A small encoder-decoder audio transcriber, trained from scratch: 26041 training examples.
Rows from block 4 of the text decoder, named by matrix and row number. Rows with one number belong to one neuron. Each number is 500 + 40 x the weight over its row's rms, rounded and kept within 0 to 999. All counts start at 0. Numbers have three digits each.
# gate: MLP gate (decoder.blocks.4.mlp.gate.weight, 512x192), inputs 96-191
# fc1: MLP up (decoder.blocks.4.mlp.fc1.weight, 512x192), inputs 96-191
# fc2: MLP down (decoder.blocks.4.mlp.fc2.weight, 192x512, transposed), outputs 96-191
gate.243:575490482470441491479474535526506468548483412537486477527468504518614427521529591573471520515499543457461477453497493524486507493522478463480533522524535474542476537559583473489465532500537511580511529469424473542546457473539496478543502486524476441469494524517495482418418553523506480543
fc1.243:464500454451453361566495441500502448504502515530465482502512585563517455495543514535460512401487472499537380532495535512478520540472493466524490468464540423490542467521438486457457541530495515566498503399482453456461455493534510532458515535534561537519486532511498453550537497491535470472
fc2.243:485631571475473503476434540443450509520558471553432531524509461456481515501516489447444496555471436444508518517495497525510522514500470539489469562505489408511531515473451489508468442563523512545516563485487469557441493437536528475471479498471443544491518456494478503473551459468501512546
gate.244:490516496446479529566405414466506472474405516554428520478470529552462475484490555471526502523515490468494495540540485466513446501587470517542484615559521465482428547510419572497543519475529538583548503439496545451536473459549492567542472505534481400451431527480490456467525529551527469559
fc1.244:536502512536504500461440428454421519516515548508502482476502455513494581491460652577519495496500588481457471448459532491457516428442468446502479495454580545482529478503493433466473523466522582509529575520525486551546553483468415546517510462521536480467523539526440490449503489486422410497
fc2.244:511513540526477511565533602581505489556525482537499479501538482502570512431547488471477456526516407474438468431533519451575573443537520526548496421465390565447436452522500483497485440499539498480487494532450479502455516471577497467493459497467482576490506453483526474567538548501461530529
gate.245:521498485505422516461515520481477475469524535557523544450443487478436416526445521549505554513500473452503525553443509493551479480539561485528457500391516551552498609472458497528566443450517486436494534545502489466502446523497484594512511524525445568532534464492534470427536521485517503468
fc1.245:524443529491492486466481492526577462583463477509486524490464461498487512442392446507507545519514508496468534528524591469551486573567515472503458506532493409473508504450484506484460469489518380474508553620514436490503457476500474535480531519418489493528550475478574491508446493531454504451
fc2.245:435498509530432440492552457513525413501461537470423486516552522469460500505566550488515460535475441567547463546491532510439482477527500544456497493468513471462489477493457524502549552533504537453516535504541561555537503543505409508514489467499547477493511514482469546477522534505501492469
gate.246:490457499471595525564515496484542518469454507540483469533550487544491482494543511496486536526499571424512495535473500469551487462470485487523521485477502509489540489547461515444477527503543462559457473528538494445498520488526452554435483543488526529518515514441471524505562527488444434530
fc1.246:463532530462503470534484558478490451507532458551472475471483499425541526530497505490508485542446480449446508515522621606502503477473522448558512418473526507464542520458492525477436445477493486521449509449566462540467575444528446449592488501579554517439527449495542501503519505521520497491
fc2.246:523494452442499506427506488503490472504536505430499558468441533513514526545427487450545524503547493410449462509537495510468507523484493513462555427540534511472412468457456528554500517593485509535512493481507505457554515492515503398494544516526469566520480515600439481442515495489454471490
gate.247:474501544534486479412466541514487502506590489539564515595459498514487571483509525544473503563518526494456491533511487504429464518505528516500401490443492483551540499524581581451477463554454494457565482487517495535535533472569509523493469502529454484486540570514530539533455463444428530565
fc1.247:471522481473504433488496492491480476506542576540419464503530530489481517473509521546513483544524492479496543483580545444489564452488476439558447504496542504551516487494538451460493520562484578538423493504428469540473539522519501457516509537460509469391501539391504429568517513470454475484
fc2.247:567504491465561436607500585555540534455516536539491501450512502502556504484538568490503470472528474505447490451463530512507530550518497481495544498499501554549454470500555539458467484492519507563478441444564458468507454459523470518464517485476525458489504463442568491590506541498514488547
gate.248:534499514516567553508489477452538555427512483515453561473533491573547481595544468542589523418502514513507531505485479562513500412550492459496500515476462500564506514535491531410416523496443518528534471546498508492517517463533491496546489494516440503494459526493464502466484472478434471443
fc1.248:502426529463450532444443479524460472506519521550485565459504576444494556505554534503480555550561514495460471472499463475517549510489498496565549453511475560427511510498542473465487531462502444408499576470471462576508492570575481587461539561515504487456528494540531529523538452448474445479
fc2.248:456562487455461558509510554532490555477486468429519512459492497514467560469472483489509482484462383556524522571512540517456571491475561516472511485438492465529428422417476387537486496542566547528491481530467502542463554493521563455416500489458521465515533523510483534522513465450527517546
gate.249:446474438490569556459417536481559510587491511509498448510503478583458546490535519512524507525434486502516516571531518576448525569509545467548486466519502527470530479450551537543590478433519502562527428434535447461562475461486565529518528526480437558495465526474526480514543376419558429508
fc1.249:495531452489469532576405475562468530490529490462459477504455501553438546502511482527511464534502497548466504505500506503467517487464437505567517553498461505547603448521471463470558551534444485526586525539477487465445502504462453487469484526497496531498478463529401481425509505445449511511
fc2.249:465510506516541524484517493474493469498489447561498585477584456455428545551511441496526532549453498412390514476493552534492524524427522560465501420508447465493447489521468439443571562544496455497445517455480495477531481466503474463482423484523543417554490453458497492506433493553509474469
gate.250:447431526580529495596497511461499451510510507518522449480568527560447531477488498518588440463493473503499472548479562525590500448498584538474498613441479433494499482484507477425468516492482475567572523520532522403460421488458480591435528505489463446490441519536539456500460485417521502551
fc1.250:453471524412596498509436512513443449456463562444446465560531497519564550553483563501512441485495596464457458543490483491518483523484473521515448568511558516442518452536476459457456548437493510584496492510459477479490521542519541453499436485517503485491480468490513455443561490437508519546
fc2.250:415450505514499577584553523557511465493493548520556511523555527428538490466499531519592485483419527487563484405473521483431484541478496445461528495534485541507529513453462489574556480439496450485525503509521439468535501487480415521490500487445476480527482488510509502557475542521493469512
gate.251:516479479540481488438480510559578502491389472462507498516503552571479537467514454442531549423441496526403490481465504462531485504500466478492430473430457444540599444475512534474521486483513481499414472525509443541511493489454502457551461511578448542478547506566535494518520494538481504495
fc1.251:518479563494571434434570511567519432479517502515445504435508521455490506499524496541473574493453541540453469570528508553475501465513460486561560490445506519476505460458524447485539482478494490476458405501464498426533478445522491495496559405463441550492455587540483539483517481437533483497
fc2.251:424456447488535503482434516483499500470526495445529469499435505461434535572557509464461504547481519534558526517482578538457539418477475448462473458522506538519594550461515499491564542476483566538515559535547519509552486478427501494563513462547526464456536531480489542564468485493513501474
gate.252:452468500513515496481527464536495543518498491494500505532547516579505433501532521482511522556533536571513444600503409541506524474504514481515444458400511531475513550516523521517497535539486510499529485541453456535510473447496608478572457479397507442445499518534452511418450546510438466497
fc1.252:513506588413535465500509463527493480487461535561475542520485479528558552509560505517485428526469512528491509551453487554480491456465461596477492500490496469423488526546549468458470523519411507454503415495460509604541522442553481506494556518459527504417446447528535511521506497502474522539
fc2.252:530522544485518508494490517604517432507523492432570465568448474523513534494496450500471476514518412608524465517440484518453444519489504483507484591489579428480537539534524511466520566478534470491491479540523488477482457472515493440602564514517521380464523478471485518486540463484522507479
gate.253:473485510496456486505509462450459500489530481423458536519568449510438540552561607416547480444499436492494489462512534449537604505512520483469477534497481552510463493490580400462493490549523481544403480461508517488560537466504523539507496511498393494540480546496443527532536526520462495585
fc1.253:439526526422520515492511426550491545494516431583474555479379513440574530536533505534495520564489531518540502509546536533482450487517519495438532512508569474480565522488463451565497548465420527525453547496543501532436507460454556493495421491488498498450499556538420437539596521511554417520
fc2.253:530472494503479436511473481499481525492581478466532507591460486476502484516461509503503450502483487469480550450448501548435501508462587531486600506513405441414529479573556472526463504505460545505454486513585500497515511503453505487465435473491556470439523564597473427443473469543487495476
gate.254:517466455460490451511497520569497485610506478474486493544507479574501426593489549477495501549487534548399456522471522506473532428504433484490479543526464515524488561492508481523477464501535586503491500506498520549546523458534565439523520522474505423541474515471509509488569450508548538542
fc1.254:464567460579548478543477527522472457486468542533502508412508518512548480568493484494436479400495397528477488460523478475529464518543504554511550517523512463515463541457506485477532516519516563422574449503519493472404528522476437495546466538544531434487396450483448490450523460494522434524
fc2.254:489444461408446490453443494492528503466530518545488479483442541548490543507489485492472558488543484576537582531561538550481511504433472512476544484498499601504498510482433562541549537439467540476456495498458540530499500564480458507551562432538488504513430476493484498522461537454551530616
gate.255:466539580501469575547560534543495510444469455525499538505491520507571538503440503499540507436561515435518499500397510540600525496510463520419444496488453563525503527536504501463447459490475484487538461483459514533490549495484471468424457447526483530513501525408547476518483513513502565507
fc1.255:491504484503451428555525431482512529484485540494521520483525473501504505479545527504483459410509479525493455480409457521567542487532451471560522531469566480515501485519505528467429537504520484510604466422465518499463550526493507472514443535478513435522471581592458506482492513524501470519
fc2.255:490554517539518490435545503528510524491523455491505498576549505500529548539489520557502536477471440499512524482474566488465498482488518512552472540430431505552463592526519465491482537482548475517461477462535487517513467565528556500518491467479548492499496543467492563436470505441519473496
gate.256:535390499487522489495578469499457478505468467458541452497495542534476490530548467420520514514491594535520599535513592491465466452570464518505473537461533509568496568548457501514516505536553490512463496464553469492496552449478529516498486485482510522577474444488495532493502560459468441531
fc1.256:545533500499503488511432521449500468509518453489439515477449516522448482445512556423591496469492603532464529500519520458547465641526530492520465474544421521512512457525542518551543413457454437495535455579446502527513453533431500482440518504493524512454484581445497537478472420435493467484
fc2.256:450439517515423570517467439455527481509457510516595456482484516599519532547528544509543516549550440495525535493488475573499468465464516483538456491527518457481504528561512493492464546522520503529473499539481535533517495553564493556513494484445468521483536469540457519436501546451515421497
gate.257:415458484497496446500502511507564493428465502571539507481499599454425488460496468493520493392467483491503444435514566553533474494542519513478464501547528471519485499500553457548497523448497496606583502523567454505484460469535488553460484595499459567538519515500521524484541564513512502525
fc1.257:544463488428550509512542451470500511528508430473445497597455511491497531533499494484575493543456492533560518541503475519504472533473557523555552506504445471503576556521447554477464513532424507586528491510459504480517468419493488447533531441481465477510529477540512478519428542471474525572
fc2.257:514454478449515492495459569417516507488455500468498513573482561489590527498447521452462506548564465447517571516571480438477544469455471510565501505467503520535547565574504409472536522510489521472461558535460453489540484465501477501523384577468473454517504470490482464514455494561541555471
gate.258:451393515517566467551507466459492511510506519464515458622535522450436500573568574525537597525466494482495512495472514436481501487471489541548523469522511493519465536517562517445532519494519505538488535419506482496558541500498514477545483474536445486521478469445542428421549579454467454457
fc1.258:537461513500530452499520451516563508531527456530490478501466471508518454513475515562483505416559508479502497510485570580530511498486554535492547499505554537459519486529463459463459519593459506540544520494453503505472525453534446495537550448485522499532530442489518484495480494527524481499
fc2.258:491511511542522516517533505486511543543482495503433454531540496480520562500410510471482531457452439447448574462516505520512519495535580448505492504475471515451464563488512447455532470561507474529473471455543596454484495491511493515528483557477445512447447493547534533527472455411541471387
gate.259:551492494523522473542497476547456480508482607477503420516613556513478519533476467524442522494525484553551495458444519490474440387498456514514483549497520541517454550494602534567542556501474511491557493484481492472484458478435549523424530440522498465535495456577509478580505514501519487480
fc1.259:539540406519507514443533555460527498475394471477528470518500509525559469523534456517485435483493520504545447505483471540476495505487500461479514512498556466552512472446485471484490477514486478480543538536456524568476553466483535522447397507521518536531538508504553437505558426533458437482
fc2.259:487494526450530515537561530566445534455508481492473474474469437454493530533517474457470501513419528495490574409564509532534519509467482565559548504538456520502464500496495524485485580491502510470498478479405416470486492536467487447457482530471477519487515527562502479453476491486563544575
gate.260:527502526487393485535487566540416517492504449532463521454449487558512488481466536471511451482537480472377481478452478463545542471564464493477452507546489459536495427445486514516505468529443488480520455551481454508456456501529516499523559594514448442454490495495477490524511481572522482514
fc1.260:505525468478490500591517545483520480483441401492432514531463437573468575528496469503546510436437465542524472540489561484485560500536486514463484473490556466584481500482423507485496502429532544564551577525495536484511447537471551475401436476540515522541484492484552449538518475496528529469
fc2.260:568532527496563512479538500472470497508429514516522529539490591461595494489490461490544547506515460463445463505447504501546445516508471467522513516517495515420510466476532447459417555455517500492453525418510565518460573488463564451484517503490507436475482570496537490446535455526559504456
gate.261:504515517488453498500438461510483504553506510609569520551494507517518458545505583511538498444591540502434566456494476511453560441482468482466459491429487533459512476485492532442447433449563475520518510454484454444553430534460489554556497450504513564515552476514513520483439549503455411442
fc1.261:480498493498518456567467445499549482520578515515442466510482573495499493479506469506521512461485565506494559558568561503506441540507474488479534521534433466447432535472479522572518433528475404510511542491532470476577488499490512443561524508492526472539499515433566416465537489483473445522
fc2.261:550525474522474532472436542501466491461560444526496539439500439437463539437534589458533492497448413521474437514553574519411489532463500522430512476463479526468447438552541562484482511554540462521524515538511593517488465491474500457534552573472513518507553517501508515524471453483494527456
gate.262:516498544516447527480491511482467473453477516580520487480507475553524535557515582523510518577515501491470494424433482507522466432464501434568476454466543506527515538462591497531564499467527466480490547538481478479516524523507483554543535440415555452507506512496536479476517511469501471499
fc1.262:479487517500510549428512559444526478504540547535507446465513545407545517457575456540520535586493518443434525498535442428467511454490478522487516521486494491461492566481542577489542598483489457480532487509480447457496455517528520551564481579538532503498527464488443420474490539503510495521
fc2.262:582442505472488498470499567520523528465479533461492484551487474509491549485487519483437552456488496473547504456477543461497457479455483553631515449407480431423505568468545411566476488433480483498552552563528510481539517504448542514499452521483458512425559468448495448545543404533558479517
gate.263:542441519506519461517513456461579607461408460497595471510538520506431490547500449500544508534499532583513477504417496549548499494556464434503441478423477434437551497479584519535535467432567517503481418438498520495495501525441556528530567535466500467469509538513532535448509519439532563539
fc1.263:455536474508491468520517539519534546480436501521527453482494517489536448542513544457523488498539530477511502512487526507599472519566500456546445479487558527553483489479476409500436486524476533518522460535541439512463504535467518543552532492521482484528582460471503486513448483493522461486
fc2.263:492449488506502535460544475545471448545502550502439532493557471508508613503510452541489469484493475489449551471461531501482498480512456526515557532403527459546504481444437485491488544477462528438503446544536492530516394548511570484508515439504563459506457461487543443458522471470465547482
gate.264:521563529558455457489522458516465477586550512520513488493475503487498491428548491526492490568571554561429464438489486476467466541453512503549506449482497521466532498482568468549540497469470568537545451506523457522569457518511518519464567484443491438538494495448576559447554574437511524578
fc1.264:499496551487479453524535566456423607400504457548522496539512452461473494553504466482502520498504549512485492518535514514501473560521567471494524489479441467501456475507520544462516465538509406485512528494530463494403445504473430529564481491487415536453597470529514555533440589422459483509
fc2.264:417528432504474466542497512559526468493527454503566522550462459502481505546525445506534528497515514463510501463497577547505503495492480463517545480475519503520477573535544435565481558485519555497465497551488466469447495551467565521523557491550546501476518446527562506536518469512520466538
gate.265:505472463514507473557511527500441545473567451548494529473491428521512533466539515521541548533512438567414520490500471498497483417429587466495574588550549539450530523457516459495509501487513494476498455507562469472521479483522525480516545482498436574504530532471564482550584509467469448476
fc1.265:509497522491528520571443480514495532443477514530435508512497527589500520540464531582502498423473465530476459509396460506504438465500465572484529457491497520461500518445495487510514571580472457513499519470550483500435563478522500522419501413526556511528468487469561531515476559498526493501
fc2.265:498519542528513523554522501453498429506520500427504484463534498470430443461523526522514443515521531513525507509502525460493523576529527501539566466496497454513480459488520497511477423479518468454522469480483481498558553406546481580556473495484474560440499486567483488493520500545461503502
gate.266:524536462494473499586509508488470449452448553519509443499508456511535499480415491541515538553491541469446518501512459551534492503439476457461476554431537511535442515490529536568510503471449485463509468489448446481452467550539416476508532515495465469499568463448500504414552529431435487520
fc1.266:496598520522561456443556444519541482500531553482530555506604460533486508556585466517489448517469478449511501524480492529496512465593521530494499480495483487420529537437560522431476582408562546549530476525430550438503485534481502508497493506591514499542445501542512448464504438516534448513
fc2.266:464533522429496512557491524424498506460463542511490473512546461543450509514470530549558445489492497493555537443482585529464452497457448466501525496502469447461489525542482551464573424458506516553506477480502469446585445558528500492571508545491532644491529481422526511495484489492566485526
gate.267:556470496457443608480563518536529503559483453468490517518523515519531487459487481511469503475545449488449478539432479484536551535486528542456508489474512391542453491526509525428427494455563466491590522547542472481514479513515521512518497495454480548481538500504491542514498456528455493501
fc1.267:535512422513484495456532515508417495482522498541532527456520485454553498506576472508569516533483502498461601444497562601426484480506498495528541464471533454595472526552550474383509440452523490468435511503474438484483526480444498503531479466485517559554534443531441511485461487440529421494
fc2.267:519507500543552473520502455424509516434493443461553535489484477459466466567475549505495515425472524506471467470475457467606422605535447510513503465512478457435515507478590510544489504538455501524481499534568492516450508456493538544538561464517499590436523457512466449558455467528550449546
gate.268:579443481480465503537477459498453522524492446477510501477552484514488498471435502557497509511474560515505523515372494495477538459503484492510492465452534518492552634522527475505515475499425458500576526537494448510510486456485491446436506516550448569500459437491483558488448433458462470493
fc1.268:471533511461485494517539505552443482442394505506470612513545507466502515521487497519544535446472416432545601498447576560502454440551561491490460556465492494494485539452521470511523560511467442516513493538499485481477533432495459481426441556560419527523491467508535476510521569457486542550
fc2.268:527468535492442515516590470458502510527513498476450599504580483603472517452505544562490500537556526551535512426481473477449532479457447442504464541481454504462503534499493554437534511485435489434504494424494424449402437468542427526560493474533484506466535475498484466514537496472491506481
gate.269:527475440523430459505498575525461549554485440465448513595536524530413421560431490508423527458516536523531498461460452458483531515531435417515482463525474436540512516409481473480475441497506531501511464542485489564480524532522538560470484496503504457445486556513458552514450454508512511576
fc1.269:546565527450526555464505557483515466499415613519548458498547502480564550480481501489488449502565544531440503523451448467500537538499480455541532478458512497565466594517554557484482449402397532494516499452466522552529497546475631494575496511492481498490436484495437458478495507510442514487
fc2.269:524530453499450516490546531412490520501547490524481425561548486547551494526450526475518467544509509472543478491453489482475500544533514603460586530523500411444443489492492481545528484505499480450524446520541467547483450481484546480596477492429545583492490474464516462469548494479453595536
gate.270:481397469510485534429489514521525542515491475544516433502498504500509470433526528511431534512552555441485497425510534457484427436518551398469507562557523493501559569545472537514505585474509496497481530465531444499471511539570564553465411577522455520524513502525523467484573546482511456487
fc1.270:541487450525504475469512511529513487488548539489504555495522511489541494405481470565455549488464542455418485479520528427443487499503491435611546454501527523412529524550486445535517540489552560514476474506464489391536567487498477498551456559510488500599462555465525439488530434467572463526
fc2.270:473571469509516462529541382418514498490448431493459538452565454551560491541537466464432517531497540432586541547411489504545540489545487566496423559484528529470488486517554580485506507516488521438486494527453506466495498496434454455510515476469499484518487545534552528476510496466507476532
gate.271:517534556546424525464464471521510493497533538521446506541509585521523517421485467425559490495503519487502509567517511594496532419460572429427443513501470501528590528507471478542502535493505527521470458506451493486504529480488523511490514483510521484516506512529483485477487519531487493532
fc1.271:415428549497535530482515531509509501542404480587471503438466484422438524497572497498479493459455511577553518526505543569485485523504465555507504541537499501471467529529523504536501477480553430505455506492562524517511554433533552518510403470456548463520507563398503502575434438524463475489
fc2.271:435534444477446497500520506490515468472504483543529556537500438497480495480489502477503503391459519546567478560526533479459460507513504530463498488452538437571559478477506577625490576505506507498553578536517472505552564520475556476496518427520502484494441505428475493535457532483487559518
gate.272:503507540451592531556487465486508464476507448467494452537451512514514477476550515396515476504550521545556473511561560520501463511547440449443441545471490492498604550524590583505529545463477516519549526522473554464503541435476472479501457498476450529498536497518540521458482559566488620478
fc1.272:482498420484513537543526480490484546485445518533477540593564525507523529595503486457471484521407452484515451499559468507445493556497470445488525459500464506566543472560487504464490523575527506502459530434594513569519535485508503449480465483478475500501529487464456522501555463450490436497
fc2.272:526525393480467565480533501498437458520502542589523513469507535418501490531487491480570529449558436443501476499513491504457505456502481500550575546468437414525533566545521467526522468428445631488505487574513465527544537523528455504460525490487489498513506481513425459484470469476485517520
gate.273:472572520466529476568480549489481525520450502567491464505490556484460471510528455439494524508518518495449508457464495421494489455493543374446427524454539484485508483540509549504480487547546404523427568534480470492509501456500458485519569482520520459505524582525522535527451510459480409470
fc1.273:515494536502497485530515460496493496503468521496551500494497567441536378472558449470516413549536463589469518450462493520556530560464487516506551493576487481424500529473457489537528549510477479419532466535492584473449477518546561498566454556486477439451511557522473442496544489483514620475
fc2.273:488509521511467484529545552485461508413500490531489497490560504526427495447578480460561549487517484490495542481506489456640474476479483456522463578508502481478496519487484492512511580535512516491432457535582549541436558529467530470478534504513568420500512490526540526502466525508449498476
gate.274:519447553558495524506456489461496548522442464483511446523550472517463498544422529492542471462445584479570464475555534484489498463428529492476557542463449477472524502476504495551519499476552479479471545467509484491519479405424491558513502473484555453459452450521379543536480507495540497484
fc1.274:509494454501482531480537523520461522530419499520503434527576538482502528502496545475486496476531486472508532508475485524479505482503520525529505449486439555489484544514499511487478489504489531499518483533494541485485573487516519551477473395440451544481489499579489515478443517449525572562
fc2.274:526570448485537571486501521578464531563453452579484505533544472483500558474477536510509467488522434533528483495555446437476481572470489486527504517470542463552498530537488503494499458578550469418493463583513484529452473462407426515491523526521572541457515506493509469518447507573495424535
gate.275:574487479505469517494492478513536536523525437535527541512555504486501460463525416510481495506495473524382514494496522454519471447453444482544524577505538464550445508552550468435505466506558404511455423474435496567472498559433461463465471517544532538543483545507433482464485467492527564468
fc1.275:435502511490513581433493527463453578548478457523510417452502488458435482541603432473529479479479543444565471570489469488532516458502385456497529528484513501510488468500460474527561511563498470533476487532456506520401482477544518560517487462548528477452516566529549505539497460520462435549
fc2.275:431495467530469508503521474484542524566482361487506516516545496495500464539474499523458571525542549501480517501452530518538450539503486497409506483413565440528541513564490445466442475529460505510483502473516516454489524512512537554492469482525541457555532477530508457538580474492484566462
gate.276:470466529478464531456494567512522563601550554468521497457464474493424494496466502514448474525507517486423548560439445460501519525486517573434536506513505485518508510467484600519480468470413485497529455430514559457483512542485524526521459457466535515492469480492515573512552450480485458526
fc1.276:508582508449560551479448528511514479536476489498498522451533501525468487441532539513599498526447560466459548514495520467479420546550441510554489446536418481458553547470512544514484416527452506570590499484441523452486558441459495520497549411453540522482517471495478547510513471425500510511
fc2.276:521566498520528570513482572416550530460475470498465493464504463561477499528445501506463541576494465539522489505466516492539466534457541436488544530570517474489520476557522505512494500427486514475487515536465475474491544572486479469438403513522514472487521556510451505474502603526494498497
gate.277:504474536575520476477433526584589498543502492487526469465518511526444535483465501492544557481502473595532482471489504507501504482520489503516589539472542549516480514540510488574523416446480454508453401611511529471506535490540539513488464484441514488510419436423492464475528500502493435504
fc1.277:575494431530511487436511466504476525503519470472544443471527419496447571500496579418504543468419474496493510500494479511443478521535500544420557497458522521497496472522503582553569447490517513492423514561547520497522431434487494406499520447518506516529491457550442551527479499458541521562
fc2.277:449472485491529396496506516490494510494442565571503531460532543498555533498491524469494474490476482520493472519474456498596514545429514459529549483513525529515446575543497457439469488549492461560524494565398487523437514486500431461542497559473525554508543500476505523502545506493514382504
gate.278:562519534480531510486417549543498522509582443491558539514531525479489588454442444534455448406519538498497513493532456463503503514492490532524554513451432445452450510519501580454572405484477425504501479506495493488472442478461513492506538562478475543426442508472481497514536460546475512576
fc1.278:537395519555517456528483495476531569523454497536538524524497459480419570450442577516437559481477523451535457576519419530496515517451468543486502466475483561452558467425492540528489506484441474529546497520516490415511440455518448606545513511474499452448532451625475460569496498501488508511
fc2.278:456504487524466465457528531517516483533453539476562495606475529443462511461533519495428546543461447534467577473511563444425469512482518502506520540477602496472473499503500443484522515573520541443478497554421545512510545476526537531431517454527556566545548518482578528510531484470533480445
gate.279:442542459472511485516445485477524431537491505521442475472559492471478471527398495526471573447537544470512463524475515509460534458541483449455530520408472500492428482542527527496570508466496528531489437515436540599502454508453490512549531481551416501485459580522462472534483574517527509540
fc1.279:528531554484502518500479437536505547431509519535513520484492490521481518529545516480549455553510455546511449564456396529499545573506515584518523476525470524525493469577474511522527535540471520505516513437484471480426499494479441529521514432475495440493433506494524551478466532472444494562
fc2.279:500484556475468502525500517478465478453479504497442457592531551521546509471556490554423467431496477520498440479524424478522529485515568412477466565496484535490481486534568467492503506483579564522439524512493535522492585576490490546523472462455484575487520528545519467512583579529510495509
gate.280:474517438451532466530450550499525501522525471503473438531516531517459455574506533444534506448516452542483474430413520523547493491548523458519451514476528525487525512504508526520453500507393499437534445482540476551554486451512535501485519545504468531517444541439575463533478478499569433473
fc1.280:504484493510494560494476460500496476503408468473464571480530503461446460517492455521467440447514482419406477540488525556561570509511561497392473483567418502557490435551481472516500539524558499482559494491625503433503553529457469494499496460475489476534553498457480468517465522552441542532
fc2.280:466498473462506479457499540576474511474496496487493483487487457468512510513519516546555549458490537441463494465531501504487538544532469495450527430482507520460516552493526473497495561474468554533455504442463492366497499513541548539592510540511480514549509540539520564541514469487531421496
gate.281:421501435511500454499497451504463518541546494500452526556543533531439459540460528565441529509551534542525534479502491491583569514454469536546554474511514460565579521505495396537470514540527537546469447501480464419483573494550573551477533435463440601500477558505522478463479558497485521497
fc1.281:471555499501527488423446549524409487445498537477501477430493528509499468424451550517554536516540448470501539471436443444482523484462513473571497487506457471553436511498518560490478537435527565462552518553481440555598508510540511559482553554521447453480506482505532512395527467453554485506
fc2.281:428502449505525575497538460476544513476455555544475460531477478460514460531504539451508489454483517509583513524535517532475474507490459437507443435598496508484518533495484507520491487510474452520508526493449500500460454523485494501527558494503519563532519562537490452527547585442568400559
gate.282:496453533499492463404511576432563456497442515459464464438514469497490454474459500590465522465476522527434503483518534496504554528561511382454498488497498494404443505473497477448490476489480531524529559463505521494416462489574446544531514502508461468501462579561507529549450516448453537574
fc1.282:506469491530455476458480555489568488488483544468471484550473444541463508482569481540451542456510515587541504451473455543478537526484475559525550589505494485494487561465461405465510443518537517465507592526508498487437470545483540545502548537475507493566448594467466481488527403508547457501
fc2.282:440481480544537497497491484567558518510506427532505468570554495411408499469515508518573483436494428536490488508534540502407518505510513457488450459477529513527481517473474474449524511490491512535505507450497497528559444502443545414533502579501509474547468509432504504503464535511572481568
gate.283:439500563504505515494415521539485517505527538536463436442554557420503486519484491574445496550598484496533570550464556484400534440449452545470522523434474517534529543532448493485511519462467488502474456490539450497505506432505504461532492560554513420535492540439485486437512515496503497484
fc1.283:476579492510547518466470512505503494540594509525460454545453573464499525507501482508565476475444436490491420499547554425493523445464527472491550513515489418578473483527487543518515519546535513565456434451499476530467522486413493473483436487514451442508468472485502517443508462457480472505
fc2.283:477541550554467463473520428562540525521473443458439466488452484565543448425387452569485459455549536514488483531524440444458480539539533489458491529529505517511523436460466529586462437497481479521536475443512591490425458603480498503514587460504483517470440540433500514509457518511493573438
gate.284:501455537435493521499428528486543517503538528566469476459563518514593472432476435426504556523515542483482522495508448504496415484462552432513428481451521496521511548524492564537506438470471422532514504538551501566508456531542432529477441496474560563557521468456529586533496477483507499493
fc1.284:523496470446492485438427538490487515456487500448448496469481491460499546553559541490566492517447531495552521497513467485528526531461514577473449536583539521523542461523466462471508469501490508433512459548450542525476515501523508476482412505473466446481424479486553523548514521572533446549
fc2.284:503424457518547508451482467558556542525506463554547501503431537541459488499501481480506479536460583515456556498461536496528481575468540456526510544517521545553447483441498517506513500462539476411485439533530527530562501464586472523576458528512501502514567491498442460500541559526458520485
gate.285:460457454467544485476459506497573551486498496484486525497525473520473476517470529551483577499498471493427503528474484484449484526499542534512501512480530491453576539461495507474477492502480509590543528523553523468429558417563485551534423515487469574487461457554444525474498494544471505514
fc1.285:428513482482504561467502501491531485466416549570509472440409565506576475453456453491496512477541490467542515535530503541535497450483533499450515504516487470608492493529495472467544472467479469537488511524487461439489514527472567545474482529521469528461533395500527541532514518497478471468
fc2.285:459459526473472529473480456413471477510453530517523437509513501512533548575517459458477509545500509555461439517541504540511486438494446532532488526536506511504545519460532561488517468575478537515430470565453528555535438515370473484482519490572546510495454427467537497536494562528529507482
gate.286:529459433484560514526516594486525516480507407574459443513480557581559486496488546474429504508537501573474449478411478511502474390507483475542486503504543415457521587540515515497434464483525467536497432486544536521434524517483505465524472439516548584518489472542463509531573498485522465504
fc1.286:642405524508500524483524482483481497501475466533422514481533482497470434481478456491533487501465497497496522498438525436483520526472471509503523526527476469456486530497523476451509427485506512469516505506488488418479402536511493464549560539459420540534502553518509471515558564546548544542
fc2.286:483530568494446458446483474495530536454489510500480593537536571497453550485533491498450493408453507434501502518449439547501380562486479483515468490560423589521547467489478522464531444517535431573428451545512501451569575441504484503509469498458520553488509560487556508553473527571541556515
gate.287:489538470561435494532508546542519429531498467557518509499503509480467405509527492489493547463578528407513488494548530501466463398519557490491510549512585539526523462572438410562483512520487477523471516470514434463493570453493571503483533537489401524484585539459500468517542499468523482579
fc1.287:432532519509525513522445537378497469417507413432495476444421449526505517548440502549501461501524522512425504485485534545563473527502540404521517500480467470538499487422536554501469506462498501489531466487540507476565470593513506467553502546424560462466475548560485501496444488518511481517
fc2.287:477456451543547503535555494512540540499432504575472554495448536527501474520553516554498430521465479442455472529469462515480522481548545468461585458480475439514524463545449527522475451606502443438514547568501555514546525488511525480533470482512530491549497498471484410438535434557539393497